config = dict(
    image_size=32,
    text_encoder_mlp_ratio=4,
    text_encoder_qk_norm=False,
    inner_norm=False,
    moe_every=2,
    expert_mlp_ratio=1,
    experts_per_token=1,
    patch_size=[4, 4],
    nesterov=False,
)
Rows from block 2 of the text encoder of a small text-conditioned image diffusion model, named by matrix and row number. Rows with one number belong to one neuron. Each number is 128 + 32 x the weight over its row's rms, rounded and kept within 0 to 255. All counts start at 0. Numbers have three digits each.
After each neuron's rows are labels from the 100 texts, of 14976, where the neuron reaches its highest value: "tokens" is the input token at the peak. Only what is clearly more common there than usual is listed. The data: photos of plants, animals and fungi (iNaturalist).
# fc1: MLP up (text_encoder.blocks.2.mlp.fc1.weight, 1024x256), inputs 111-147
# fc2: MLP down (text_encoder.blocks.2.mlp.fc2.weight, 256x1024, transposed), outputs 111-147

fc1.253:138098116170116176156112065171103080148110189164120114140110162124146157183150183088154071119176110126097127173
fc2.253:114135152084184107090147144114141145095174115088132140140152130136107113123105099183114152142061166152135096073
tokens: "-"; "squamata"; "psittaciformes"; "crocodylia"

fc1.125:133099113126101073173130125092149126079077103129119111134161133143087175166126138153094140113168102185141150081
fc2.125:102168141132152160104142131151111107181151126113161136151120149108179080090124116125159098157116148091140114206
tokens: "mniotilta"; "artiodactyla"

fc1.631:176123137164160176114076145134086149094133212121115112146147119182087086146186142161099112116215095112192090186
fc2.631:086173109109083092158181134054139086124142074175121162110135139054107146106055116117172129146058144152139157047
tokens: "passeriformes"

fc1.439:149131157086169138152129092123109111128125119079095111146131140103146177188081199146112154170182095117139094142
fc2.439:121112075145068116116086146083170150157124110176167130140126147122142094113145082115169085090127190140130179119
tokens: ","

fc1.541:113185160112160144192175063112083109109174151154107122123139161122151120092180124141106086146128117160148144172
fc2.541:140078106137092106114106180148144111167097076146141183141110101131125131155067098100152174137130140088139138111
tokens: "family"; "crambidae"

fc1.396:114082110090077191168090116103111089139156139102129118123195187108138144141115114110096101135093155118144156121
fc2.396:178087203129211089111098119173068096186124098175112145059109150119147073143188135103145099151142064141132158219
tokens: "order"

fc1.172:139107097091137170154123150151131150106085128117193120145170124048129179151126135130085093176137110064166075123
fc2.172:117157155158149072114095122082126121126147138143065143124113126214127079129124129077145140095087183194131128150
tokens: "passeriformes"

fc1.313:080133123098186186148107145111161110133189092143137105081146134123093163128178164145181132118120109152136113104
fc2.313:143139102166069089132127124159089145098098130117101143156130135097178120119041089126062129129071132086146131164
tokens: "-"; "tyrannidae"

fc1.79:064158091064114140150195129096151124183161098179128129154147113114142140118110117085073116124101097151084153116
fc2.79:199069152175155082153072148149102139060108137082109170107108112135106125146137103144181169135159131116140053161
tokens: "psittaciformes"; "crocodylia"; "perciformes"; "black"

fc1.472:151103160131147108141146082130130155094134122139134138118097085158183147155151191127141057133085124112182089088
fc2.472:107132079140102162106113142133106105154141107131127154148201151101099110131121088122118225116159126140134174190
tokens: ")"

fc1.341:118184098117171156093182166123104139105149082193140086107158154117146150076153146109120148096129163110088141176
fc2.341:160067136142115109175044112152162117145126160071104178129102134120102155204093106167126118119093061129137056082
tokens: "order"

fc1.495:060112141164178146123141124170064095108127169148117181138124171117135108093096083146096159170118169104160132137
fc2.495:185112122098071103151122152093213190134134083089116109135131107117114168167142137114158129127152080175129119138
tokens: ")"; "class"

fc1.767:131145146114168119108080125137128078118137092127070114092146098179158131147133145122145093134135179144088073086
fc2.767:127132127145131165139151148168126134171101116117168154166150170080154122121131110126129155093110117130144191131
tokens: "chrysomelidae"; "coccinellidae"; "insecta"; "ardeidae"

fc1.274:147118114087167128098076097101095087166100174140130106097061156118170087144115129122121177199114105157089101192
fc2.274:087130167205075135174177138144163127084146098107156154136175096105066119138124081123127057094147156142131126088
tokens: "order"

fc1.741:076112137132176142069136136138120135144184126142122146073140107104107136075106106146128085145151124131132167141
fc2.741:146145113147083092170112114116159108153078135121108121162113139147141122185167130120144167105118144147129100148
tokens: ","

fc1.473:110053154126180106120095084159094156151079103098178133157136086069146131175167124104123137142116138115155165105
fc2.473:135211116108051106145161132052160120100127133166107120151148155160106117079080111178119103137143119130134119159
tokens: "class"

fc1.385:153104082137146108112192132158123114123157109140116146189159158226093106138066137088133095146106081113115109120
fc2.385:114189156158105125179043142129121146168148112097151095096103119041154187175196071177116138133115176143133136148
tokens: "passeriformes"

fc1.727:064133113130150075076138132110134132182118063082152097171124135105120174093066126183148171111156083167169140085
fc2.727:183117162131106153181125148151113110045134172170127190130150105114133075192192116099119102137087174050134127187
tokens: ","

fc1.61:136125136102166161082170132141184127136173147178182085160097140140142132149142129119156139127165156129127090100
fc2.61:134130142167071090171088106113075125092134127097074183094137120115130132093103138124082107125070142126139115143
tokens: "passeriformes"

fc1.200:176171077158145137137090177131132137091088111086070155162123127155141174165140119170104138180151157149085134164
fc2.200:070077185101099123098167109134116117186116116178171118106125147097104088103127137077137120088133107087128151075
tokens: ","

fc1.524:105147179112090120113134134145162166116150100138165121102084069127148153135144141102142140044117106161163130136
fc2.524:130097085097181137158093127105101088107120126127080154169144165078131094112138112162173134196146138116143110185
tokens: "chrysomelidae"; "coccinellidae"; "ardeidae"

fc1.382:127126173089071146127118089128106170090144130189152173158102136186093064169152157116116091171148173105178140176
fc2.382:142126063181205106126127155116147080177102107083123110119132120071155147125128105141176165073116101187121134053
tokens: ")"

fc1.447:191115166114144111094133145098142108091100146122156125171080140179141146094146079085140107091156168168124150192
fc2.447:044161100147123126174103129150113145193118111162140152117162156115128131154132177153148174185151107087129113109
tokens: "chrysomelidae"; "coccinellidae"; "ardeidae"

fc1.152:135080148177101143111093120151160116101098100138173175089155099161121078144170131126202115145096152108151056125
fc2.152:119140109079170080157158148107118132125146128128066114143088151087155162155085089121048121116133115156140168135
tokens: "-"

fc1.232:129119172129149110114160116115158160115121110106130124177165185141123102125152133102138137108183143089098118094
fc2.232:148167103133105136150094129144091115174140128158147105121103084141136113146093149164100110142067110145135170145
tokens: "mniotilta"

fc1.724:150160133200104093158107126059156121124110133030097149182151193113108115151137162132090096156145147114069114156
fc2.724:128107121019184152108089126143108131134109145216150149132108129183166155137108107100182158104085138076132168084
tokens: ","; "family"

fc1.499:153088104116103144141128128146079142099073119120099149092160083136149154143101078142123110181192129158175055149
fc2.499:138155152153143143151116150143196111150143110130138110165114144129112123106139159137137170108108111106134196125
tokens: "aves"

fc1.566:067081172199131105092129054148161124153072149098136131120085129110089168125141125176058075113105085152099135136
fc2.566:168157090085113160224175144104089077129141090129112107156167118108159117095108115081232168141129193092138085106
tokens: "("; "-"

fc1.229:116128150184162088104135149118112189096138161181177087127168107176158160108137117120152122123151101110100110080
fc2.229:116135085069086190161106139142125076150126115074057156112076131092112085218117123124109130143084159156132132145
tokens: "-"

fc1.226:186119126091088170155123187137076153146150103075118071102178084132114156112081068124097100143153126108180047119
fc2.226:086126113194157079147119127112113121135117124188123135185084122084134087131164173126102151118099141147146174163
tokens: "passeriformes"

fc1.636:095101121084121085100097107149144144102102113079120146111102103126154098160154163119110162129152165144098156140
fc2.636:153174148150129179127195143110076140156136135152149115141153152100123124086106082124127103182119094177134096118
tokens: "family"

fc1.33:103132134174141117153079126086180180157134165170154078136129139139155149152082175183094125132192085110125138137
fc2.33:117172114085085126148159160182077075088124085146105172135159110100136114098169090124150154148094164116150111113
tokens: "chrysomelidae"; "coccinellidae"; "ardeidae"

fc1.197:091130127112121045155131151096109110101146164087086148161099167088171184099143148128172127108141154101173122102
fc2.197:134160087156160196143093128134173140130096117173120133129133080163054087154127100105098138141092102132138111173
tokens: "("; "order"

fc1.756:091157153098169100101147163154154112152041111105149134162110119159121189051178101108169116141150121106156163165
fc2.756:181121132172083133196117135095078119121160103166141149116166123088147060183090126178111182141092150120132124120
tokens: ","; "family"

fc1.199:124089144176152153166096145147086101095085168124108085108143090129100103100116099092130158076114105152140157114
fc2.199:137142127106102168103135137138142140137106119166150160148140134089111147118125092140109094134140129121136164156
tokens: "family"; "order"; "class"

fc1.248:139101155139158120105116064117127170181133139162123172108126132142141131179114065137156163199169180097154085138
fc2.248:131159089178105129170139180111104087057133094098135104157140074084133119094143144126113094113057098146142138125
tokens: "common"; "-"

fc1.664:152131072167147151087132128088142178116091182159123126085098144145141150149149157095098109163177133132114066100
fc2.664:135088165093087126147116136138109060133167105087114152144133122125116082103112080157142137118067155105135163155
tokens: "order"; "wood"

fc1.433:102123089110159158184089093164102191110164098167176154141147147090149128162069113116117102070154097094146104084
fc2.433:173114169147089058087159143093171113124127116114069147142116117132113096089147100136130142177094158150135186182
tokens: "aves"

fc1.483:101157116112166088110107079141188137141080162088088078153092175115114155135150094141092051161101078075128143135
fc2.483:151144135144070119157133149098081107129139080168142186125198116123156104135118118136146211118141166158143126153
tokens: "insecta"; ","; "armadillidiidae"

fc1.299:143174106143071157147207180149147137085146087134102061097129181087130128104065136141193109145123142136113183087
fc2.299:144072173131183085099047112072119125165126129117150170124116087151140141147225116099075157118153125131135025196
tokens: "order"

fc1.538:186120131131101138153122085068131090092071102164109160075106131108129171087109184136142118176115117086137065126
fc2.538:066112116124125132125073119143124186146180111090113126146147122117122076163138061124142131100133151149134134152
tokens: "("; "-"

fc1.117:097101098079115181168117083171104141151174134082127160184126174121095133066137113178076116112142114176129185146
fc2.117:132110147108151064070159140121138144157101082144146077115178109113137131192052131116208169103209129057136177079
tokens: "insecta"; "mniotilta"; "artiodactyla"

fc1.242:182103122173080163109110110143136151143081090167145188124182156169151145117205101103173171147078136097109106135
fc2.242:111157113097182083185150157139114137056105112099087110161096121089123094151070111157092102118172114155143155110
tokens: "coccinellidae"; "<end>"; "chrysomelidae"

fc1.167:131145120124132092178130125110092110135167126140094130093073123143080153197071179129039139127099110070128167124
fc2.167:096124112124117129096133150142153142094092126132183127163171140124171133088147079141185109163156146153153075148
tokens: "passeriformes"; "artiodactyla"; "diptera"

fc1.492:106162091137126116196149151208110107130196140103119130175187119127105158122071095155157068147103121152143096111
fc2.492:160099220106111130095073135039177112095122128177121151085095129122136100147170113086143169091124125067126136116
tokens: "order"

fc1.115:164089107124159105106139099107136146126121189187127143116113124129116136065166120156204123104126135152075179091
fc2.115:068167204123110129133125134164158114125121112091138155145129148113132166178087104083100138115160099142128111146
tokens: ","; ")"

fc1.584:108096089128095142130154140131060138192172152234136108134193122113066124116099071164129148123145128115150121129
fc2.584:151154085099136067115084120138169154082099131119130103145139131164094155143104154106148168099127110149137111119
tokens: "order"

fc1.434:102127116140161179101144148118112092150146127113139087103079084120197139146139101067123114111153154080147104202
fc2.434:089078096127088147172114123100123175171131113113115156133196145096096108113187114179156172140158114162133135070
tokens: "americalis"; "rubigalis"; "black"; "obliteralis"

fc1.82:058143071133092091080120162124137152137092090103172082134128126189117160167128091153095158187116179100143138125
fc2.82:226116188122150138165097147108112084126179167161086165121134101084143068084150135128149089114132077151125089116
tokens: "order"

fc1.621:103130104122092087103113108125140094090113091085090127095139162168155112118132147136144080113150093169140125109
fc2.621:143155173133157148166126159135109160138146122122149147144114133102140149143157075138114160110128192073133137122
tokens: "mniotilta"; "artiodactyla"

fc1.243:142086122162148129156144159129092141123141191158150142110098157153130096165163105155166126177078198152148146146
fc2.243:099176116112130106138093138090158127133137073088119163122147144111147195128055148090109131088184081109139078141
tokens: "diptera"; "charadriiformes"; "odonata"

fc1.583:112150153154158175151169106124090149178114092128115148148121087155111122130130110181178101153143128112150097114
fc2.583:135052096108099129117069141103159102085114144157142108120160163053139139139137131067083182103113116100131141144
tokens: "gull"; "ranunculales"; "aves"; "-"

fc1.151:120166127148116093098151078140124161141183116126137133150106111081179105107114116123071141114109110151114196154
fc2.151:116121100087171139147089136106182104145113111138122159156122130170114124134157117125122098157127150092140075184
tokens: "coccinellidae"; "chrysomelidae"; "ardeidae"; "family"

fc1.549:065105148109071149152110154136109115142092116177085124115123187108112160090151168086137111084134125167195183104
fc2.549:162180092148169149110136117115144088118143137124140093106158092132108155153129080142070119125147085054134042120
tokens: "anseriformes"; "passeriformes"; "charadriiformes"; "hymenoptera"

fc1.27:143101132099156169139055136066145159157128094075151102124183165106089086108121118146117103087141119101154114163
fc2.27:113147150117109094155158145140098110081096119165104166143089133157152149144140131077140170165116152154137164119
tokens: ","; "family"

fc1.390:081163160068095085161174141146144184134080068190146111160109079098165094161074066123126134073094092119137147115
fc2.390:188085079189134169115079118112088068098140149077134161127156160108100150088164158135137151188172141127135128156
tokens: "coleoptera"; "insecta"

fc1.283:074115173101081105133121078094108174054070163093148104190130094122114125138167104127097082176101080083142072121
fc2.283:193140092164166134153159132141140100173185080145113146126142123092161101132053119142148178114114156184136126136
tokens: "wood"; "ladybird"; "least"; "large"

fc1.562:138116086144111103125186092178165091110120144155127145164167123145137083192159187129164136135177125121163129117
fc2.562:180151192112114161134083173055103138110132081146149120128103141126163188065094078153121094155090146116107105120
tokens: "salticidae"; "thomisidae"; "coenagrionidae"; "class"

fc1.688:125165129150125125170166116126179115111124100109085105119183156053104114160077143129058086080189067169107121128
fc2.688:124086143109129123064115120127074126155124141131160130143059108194158117105160134119177162190063187122129173167
tokens: "family"; "chrysomelidae"; "coccinellidae"; "ardeidae"