config = dict(
    arch='dit',
    model='text-conditioned image diffusion model',
    dataset='photos of plants, animals and fungi (iNaturalist)',
    train_examples=155796,
    image_size=32,
    horizontal_flip=True,
    conditioning='text',
    objective='v',
    cond_dim=192,
    tokenizer='word',
    vocab_size=2724,
    text_encoder_width=256,
    text_encoder_layers=6,
    text_encoder_norm='layernorm',
    text_encoder_norm_position='pre',
    text_encoder_activation='star_relu',
    text_encoder_mlp_ratio=4,
    text_encoder_head_dim=64,
    text_encoder_fused_qkv=False,
    text_encoder_bias='all',
    text_encoder_qk_norm=False,
    text_encoder_parallel_block=False,
    text_encoder_inner_norm=False,
    text_encoder_drop_path=0.1,
    text_encoder_positions='learned',
    cond_dropout=0.1,
    norm='rmsnorm',
    activation='squared_relu',
    mlp_ratio=2,
    head_dim=48,
    fused_qkv=True,
    qk_norm=False,
    inner_norm=False,
    moe='expert_choice',
    num_experts=16,
    moe_every=2,
    expert_mlp_ratio=1,
    experts_per_token=1,
    shared_expert=True,
    patch_size=[4, 4],
    layers=6,
    width=160,
    positions='learned',
    residual_init='zero_last',
    optimizer='muon',
    muon_scale='original',
    lr=0.028,
    momentum=0.9,
    nesterov=False,
    orthogonalizer='newton_schulz_5',
    adamw_lr_other_params=0.001,
    steps=27100,
    batch_size=64,
    epochs=11.1,
    lr_schedule='cosine',
    final_lr_fraction=0.1,
    warmup_steps=1350,
    weight_decay=0.002,
    adamw_weight_decay_other_params=0.05,
)
Rows from block 3 of the text encoder, named by matrix and row number. Rows with one number belong to one attention dimension. Each number is 128 + 32 x the weight over its row's rms, rounded and kept within 0 to 255. All counts start at 0. After the name is the row's rms in percent of the matrix's.
# q: attention query (text_encoder.blocks.3.attn.q.weight, 256x256), inputs 128-255
# k: attention key (text_encoder.blocks.3.attn.k.weight, 256x256), inputs 128-255
q.187 090 [122 122 177 131 167 137 157 118 180 153 185 141 209 116 121 105 191 178  80 105 133 181  92  83 117 107 125 142 156 158  62 133  99 140 137  96 162 100 112 102  93 104 166 108 150 123 158  63 103 104  93 142 156  84 149 119  73 108 153 136 127 147 146 127 116 132 109  86 108  89  83 108  81 130 124 104 143 180 136 131 143  82 116 119  97 183  98 153 187 158 145 142 163  93 132 110 156 147  98 113 107  91 104 147 151 101  79 192 104 127 123  52 152 172 172 112  97 135 158  72 120 131 133 143 140 131 179 172]
k.187 092 [139 100 145 154 130 179 148 145 162 120 141 145 161 104  93 158 144 140  88 142 116 247  52 147 140 129 174 136 148 145 154 173 114 106  83  91  66  85  95  72 134 131 114 138  98 117  92 184 190 125 120 176  90  75 143 161 126 141 136 109 186 133 120 104 153 119  98 129  99 106 111  80   0 106 180 174 144 142 133  66 109 135 102 121  53 150 134 161 106 128 117 169 165 185 158 146 132 174 125 135 194 121 119 109 109 156 139  89 103 106 123 105 116  89 112 122  78 125  96 111  35  92 118 141 169 105 102 151]
q.188 092 [ 62 135 160 136 124  85 121 118 124 107  89 102  63 109  86 154  67  70 142  80 118 114 145 140 131 202 143 139 160 107 119  94 183  79 173 192 157 143 168  94 171  87 110 109 119 133 108 155 133 165 126 152 136 131 127 116 186 118 120 145 164 133  99 147 115 142 161  94 126 159 120  98 189 153 133 162 143 141 105  97  86 167 150 160 167 139  87  81 123  95  50  67 103 130  92 150 100 153 106 146 122 147 136 120  97 133 182 148 141 110 144 182 187  76 108 174 176  92 147 137 144 136 190 101 118 121 139  84]
k.188 085 [126 151 137 176 132 126 111 114  96  96 133 137 134 180 192  83 120 137 161  91 177  22 138 133 128 103  65  95 163 117 139  99 112 125 128 133 149 131 171 106 146 100 137 153 165 135 146  65  99 149 135 107 125 129 113 147 135 143 130 162 129 139 114 125 103 158 112 176 165 121 188 120 170 190 106  90 139 121 160 183 156 153 185 147 151  92  91  99  97  94 107 142  93 190 127 103 153 120 140 156 114  83 126 128 150 127 159 150 161  54  70 168  93 160 120 156 113 144 136 141 251 157 175 110 109 151 107  72]
q.189 107 [133 191  88  57 112 118  79 104  83 108  75 110 147 122  99 113  95 119 167  86 145 141 170 146 160 133 114 116 151  72  88 198  65 124 125 156 174 176 137 121  88 120 139 163 151 124 100  71 143 109 138 122 184 133 180 167 199 120 123 200 121 105 106 135 142 135 211 141 115 134 140 104 151 100 110 148 137 165 138 104 141 170 158  89 148 140 171 132  92 102 105 153 143 137 140 103 140 115 138 113 133 110 118  92 108 117 147 122  81 126 120 172 116 133 102 142 123 113 140 152 141 176 120 149 105  25 100 225]
k.189 090 [171 113 136 153 135 107  93  99 106 133 175 116  82  93 162 112  94 124 142  99 132  11 126 104  97 122  85 131 130 130  95 127 144 122 150 136 140 171 144 106  90 124 117 136 196 153 171 117 152 126 229 125 103 181 134 132 161 125  75 144  78 155 130 143 113 169 118 152  96 126 102 191 180 106 127 127 119 115 156 222  99 111 145 183 139 110 118  92 122  80 145 147 158  96  56 123 118  95 126  88 151 132 153 132 130 113  84 192 137  67  75 169 125 138 120 135 133  97 135 207 185 121 182 159 115  94 140  61]
q.190 083 [157 114 133 146 181 133 188 121 146 116  92  84 131 163  85  89 132 129  89 132 112 118 128  75 107  72 153 184 142 125 131  82 145 123 110 147 111 154 173 135 113 136 118 162 128  87  80  58 168 148  86 106  88 165 167 138 166 188 139 154 156 144 138 143 145 152 152 184 140 130 134 119 206 130 122 122 134 137 115  83 166 158 169 107 217  70 109 113 118 122  97  84 145 203 133 136 135  52 138 180 151 148 134  76  88 116 167 145 138 118 116 123 154 107 115  98 188  48 121 131 122  94 148 105 156  86  89  78]
k.190 099 [ 68 127 100 111 154 106 111 160  77 140 112 128 139  54 102 123 118 140 242 100 132   0 138 156 120 144  97 128 137 145 167 163 128 118 127  94  88 135 141 169 125 101 116 148 140 138 145 124 189 137 133  29 130 128 155 163 140 164 133 114 138  91 161 161 114 149 104 129 149  84 110  88 201 128 121  70 113  82  94 146 115 166 144 126 166 122 173 152 153 125 146 137 104 107 167 109 116 180 110 153 137  94 154 101 113 104 119 122 126 153 145 119 108 141  97 116  86 133 121 152 113 121 127 116 144 125 162 106]
q.191 083 [118 144  67 116 170  96 158 120 106 122  88 134 132 127 164 122 101 135 109 126 117 117 210 147 170 137 174  89 201 101 151 147 146 132 203 152  96 130 178 127  93  73 189 102 170 119  86 149 139 175 171 148 169 177 145 131 194 113 125 122 163 127  91 132 175 140 165 171 133 140  52 113 151 157 131 148 191 166 106  73 171 170 135  94 191 112 128 118 112 168  83 136 113 125  99 143 156 139 172 111  97  85 153 131  83  98 155  91 138 154  75 180 136 137 107 155 117 131  95 110 142  95 154 135 144  65 110 169]
k.191 073 [150  69 137 106 124  91  88 165 169 147 147 100 122 134 176 119  96 143 106 145 160  41 118 112 101 128  90 121 145 143 139 119  81 146 158 103 150 228 143 108 100 147 115 101 167 121 109  97 119  81 160  81 107 165 118 153 129 160 108 116  99  84 157 222 183 127  83 139 141 111 152 179 130 127 129  42 153 140 104 120 154 110 169 109 153  42 152  89 123  79 189 130 164 142 137 131  90 150  78 126 135  96 132 135  74 136 125 114 109 107 127 162 127 147 138 197 164 130 120 112 147 143 140  82 150  83 162 106]
q.192 112 [ 70 180 106 145 158  83 121  85 136  43 145 107  98 143 241 103  88 104 110 101 124 202 150 136 147 244 108  76 168 177 120  89 107 143 134 107 116 117 125 187  90 124 110 169  99 108 105 126 121 130 201  55 112 161 181 148 117 157  65 104  89 111  70 124 112 116  59 178 121 136 137 144 149 140 131 131 183 112 140 127 184 103 119  94 165  94 137 112 175 123 109 154 151  91  94 108 124 158 103 136 109 146 172 144 107 143  83 145  87 160  66 105 110  83  97 180 103 111 185 104 160 137 119 151  68  94 161 136]
k.192 110 [ 70 120 118 128 155 122 107 168 128 169 122  71 137  68 228  86 123  95 100 145 147 140 140 146 112 166 124  73 117 172 137 123 116 172 101 115 118 172 102 141 231  99 149 115 103 129 135 156 170 101 166  78 145 158  79 133  97 166 115 128 130 180  83 124 120  92  68 171 143 130 127 141 182 121 155 147 127 130 150 131 151  93  96 134 185 130 152 165 163  97 101 173 119 115 122 167  85 159 140 136 151 107 167  85 138 123  92 185 120 145  69 102 170 115  64 115 106  96 126 141 149 113 134 100 136 144  73 137]
q.193 071 [153 143 158 180 136 113 102 173 110 111 155 111 124 119  99 110 150 137 166 158 161 174 162 118 143 124 138 139 103  59 176 163 152 126 163 140  66  80 161 123 115 137 146  90 104  98 193 139 162 180 109 150 143 126  94 152 130 132 131  95 136 190 159 167 146 121 130  62  96  82 160 136 124  63 152 143 150 138 102 121  91 159  93 101 161 145 136  94 134 116  97 151 143  89 119 138 121 158 173  87 139  72 149  64  91 147 152 144 129 179 196 134 173 165 103 105 132 101 111 176 119  55 155 145 185  69 123 110]
k.193 064 [ 92 189 185 166 144 152 167 154 118 108 126 139 109 112  83 100 111 134 152 181 130 152 107 130 171 135 134 134 134 146 124  88 113 164 129  98 175  99 110 111 141 125  78 166 112  98  62  87  95 200  90 144 112 136 152 118 116 143  91 145 153 117 141 112 149 114 170 139  97 175 113 173 135 126 170 155 195 119 111  88 170  80 133  85 131 121 101  95 149 163 153 110 126 124 100 193 216 117 129  61 125  92 156 138 102 115 165  84  92 174 138 190 160  77 135 134 142  92 148 149 163 191 156 180 121 152 190 203]
q.194 082 [159 111 142 170 108 150 144 132 102 183  95 145 111 196  33 129 114  82 147 136 111  33  67 116 112  40 132 125 133 133 127  53 147 113 106 159 104 127  88  44 157 192 157  99 109 170 120 128 108  89  72 132 104 170  91 117 170 130 123 180 147 174 118  88 118 110 130  92 100 112 110  96 101 106 156 121  39  90 110  95  82 132 131 118  98 148 167 139 105 154 109 115 167 102 136 153 132 115  73 154 151 120 124 132 117 146 208 109 138 102 131 132  91 199 165 100 108 164  58 133 100 146  78 141 201 131 107 184]
k.194 086 [163  67 133 124 150  86 131 113 115 121  97 148 128 157 123 183 140 213 157 161 102  91 142 128 122  90 130 139 177  91 104 157  94 140 150 105 149  96 155 123  91 157 124 119 137 151 113 121  83 185 102 190 102  90 123 135 140 120 105 137 109 135 124  99 163 105 164  89  90 173 142  69  91  84 115 134 160 140 139  92  85 119 156 128  65 175 108 100 120 158 127  94 127 110 171 184 196 100 110 178  50 186  93  90 128 127 164 105  78  79 145 192  32 171 173 173 150 180 109 125 146 118 109 126  84 108 135 110]
q.195 074 [103 116 157 182  96 135  87 154 108 174 105  97 105  94 150  92 129 150  87  56 134 213  93 110 186 139 154 115  85 116 145 139 139 139 156 100  70 160 144 133  59 141 115 150 103 198 149  72  69 179 132 126 153 157 135 122  94 158  75 112 134  93 118 124 161  66  95 102 136 162 135 132 168 150 154 194 180 126 148 123 194 106 154 197 157 196 102 137 122 151 130 145 161 106 134 172 133 111 176 112 111 112 104 134  70 149 159 181 136  55 143 177 106 199 100 140 143  78 157 119 116 106  97 151  50 144 161 177]
k.195 074 [164 152 119 117 158 156 167 137 127 131 146 113 108 111 111  96  58 139 136 152  88 126 149 105 134 195 163 158 115 156 126  97  78 151 102  94  65 115 154 104 147  74 144 177  81 151  71  64 184 126 152 149 139 146 123 170 157  75  99 149  96 123 115 117 106 130 166 143  92 132  97 154 224  99 166 150 128 120 120 119 161 160 109 112 158  99 122 156 111  79 125 137 129 113 131 122 151 117 164 104  74  59 124 133 135 128 108 117  84 143 103 125 191  85 114 139 169 130 211 119 143 134  84 145 101 165 164 136]
q.196 086 [184 137 100 176  96 129 166 173 114 174 151 100 154 131 131  79 138  82 116 133 153 130  92 147 150  95 117 166 150 163 104 181  99 142  99 104 164 105 162 159 180 123 156 139 106 117 169  89 132 155 132 126 123 140 147 130 146 161 108 116 121  82 123  84 140 158 122 104 132 120 106 147 188 132  69 110 138 135 103 124 148  94  88 162 166 115 121  63 164 162 110 159  98 132  84 110 155 146 124  86 150 168 159 102 101 105 153  95 108 139 113 116 116 124 102  66  71 161 163 134 144 162 159 117 124 187 103 125]
k.196 082 [ 49 125 140 146  74 144 156 140 126 154 121 112 119 118 137 137 131  92 111 136 142 192 119 152 154 133 171 127  80 142  69 141 112 121 141 132 150  82 117  99 189  74 146 142 108  98  97  99 148 168 121 119  73  83 161 167 145 146 141  60 135 157 104 141 126 168  24 131 161 133 124 109 115 170 102 111  97 132 141 113  95  46 114 114 114 117  67 141 134 152  60  84 158 133 144 138 136 124 102 130 142 114 151 123 176  93 106 133 117 151 154 109 135 127  78 116 105 136 150 157 157 146  84 219 103 187  76 126]
q.197 084 [127 187 134 152 138 148 106 146  99 126 123  98 133 105 126  60 108 149 105 143 131 214  67 120 174 167  99 122 118 121 157 109 155 204 163 130 113  85 102 165 143 133  98 152  98 136 103 111 136 154 144 134 119 149 103 184 109 133 148  88 130  92 124 115 116 158  50 126 151 173 124 177 116  99  98 126 112 137 116 131 148 113 125 138 190 130 125  89 151 165 146 153 122 105  86 117 108 161 144 145 124 104 130 111 132 146 104  96  74 135 121 158 166 126 109 159 147 115 151  96 187 101  78 184  77 120 167 117]
k.197 076 [ 52 133 110 110  98 136 133 160 103 145 151 119 105 128  95 130 150 124  88 154 177 139 128 166  89 171 100 105 103 171 123 131 143 176 106 104 135 115  71 144 215 100 166 182 155 124 109 118 148 151 122 123 107 161 113 123 138 126 112 125 145 125 128  76  43 108  81 149 114 133 159 165 203 145 129 146 156  82  98 128 130  77 112 141 151 113 123  97 127 141 115 197 121  83 121 180 178 169  95 177 148 133 121 139 135 158 119 168 162 166  82 132 190  72  98 143  69 100 137 132  67 161 167 111 133 169 116 100]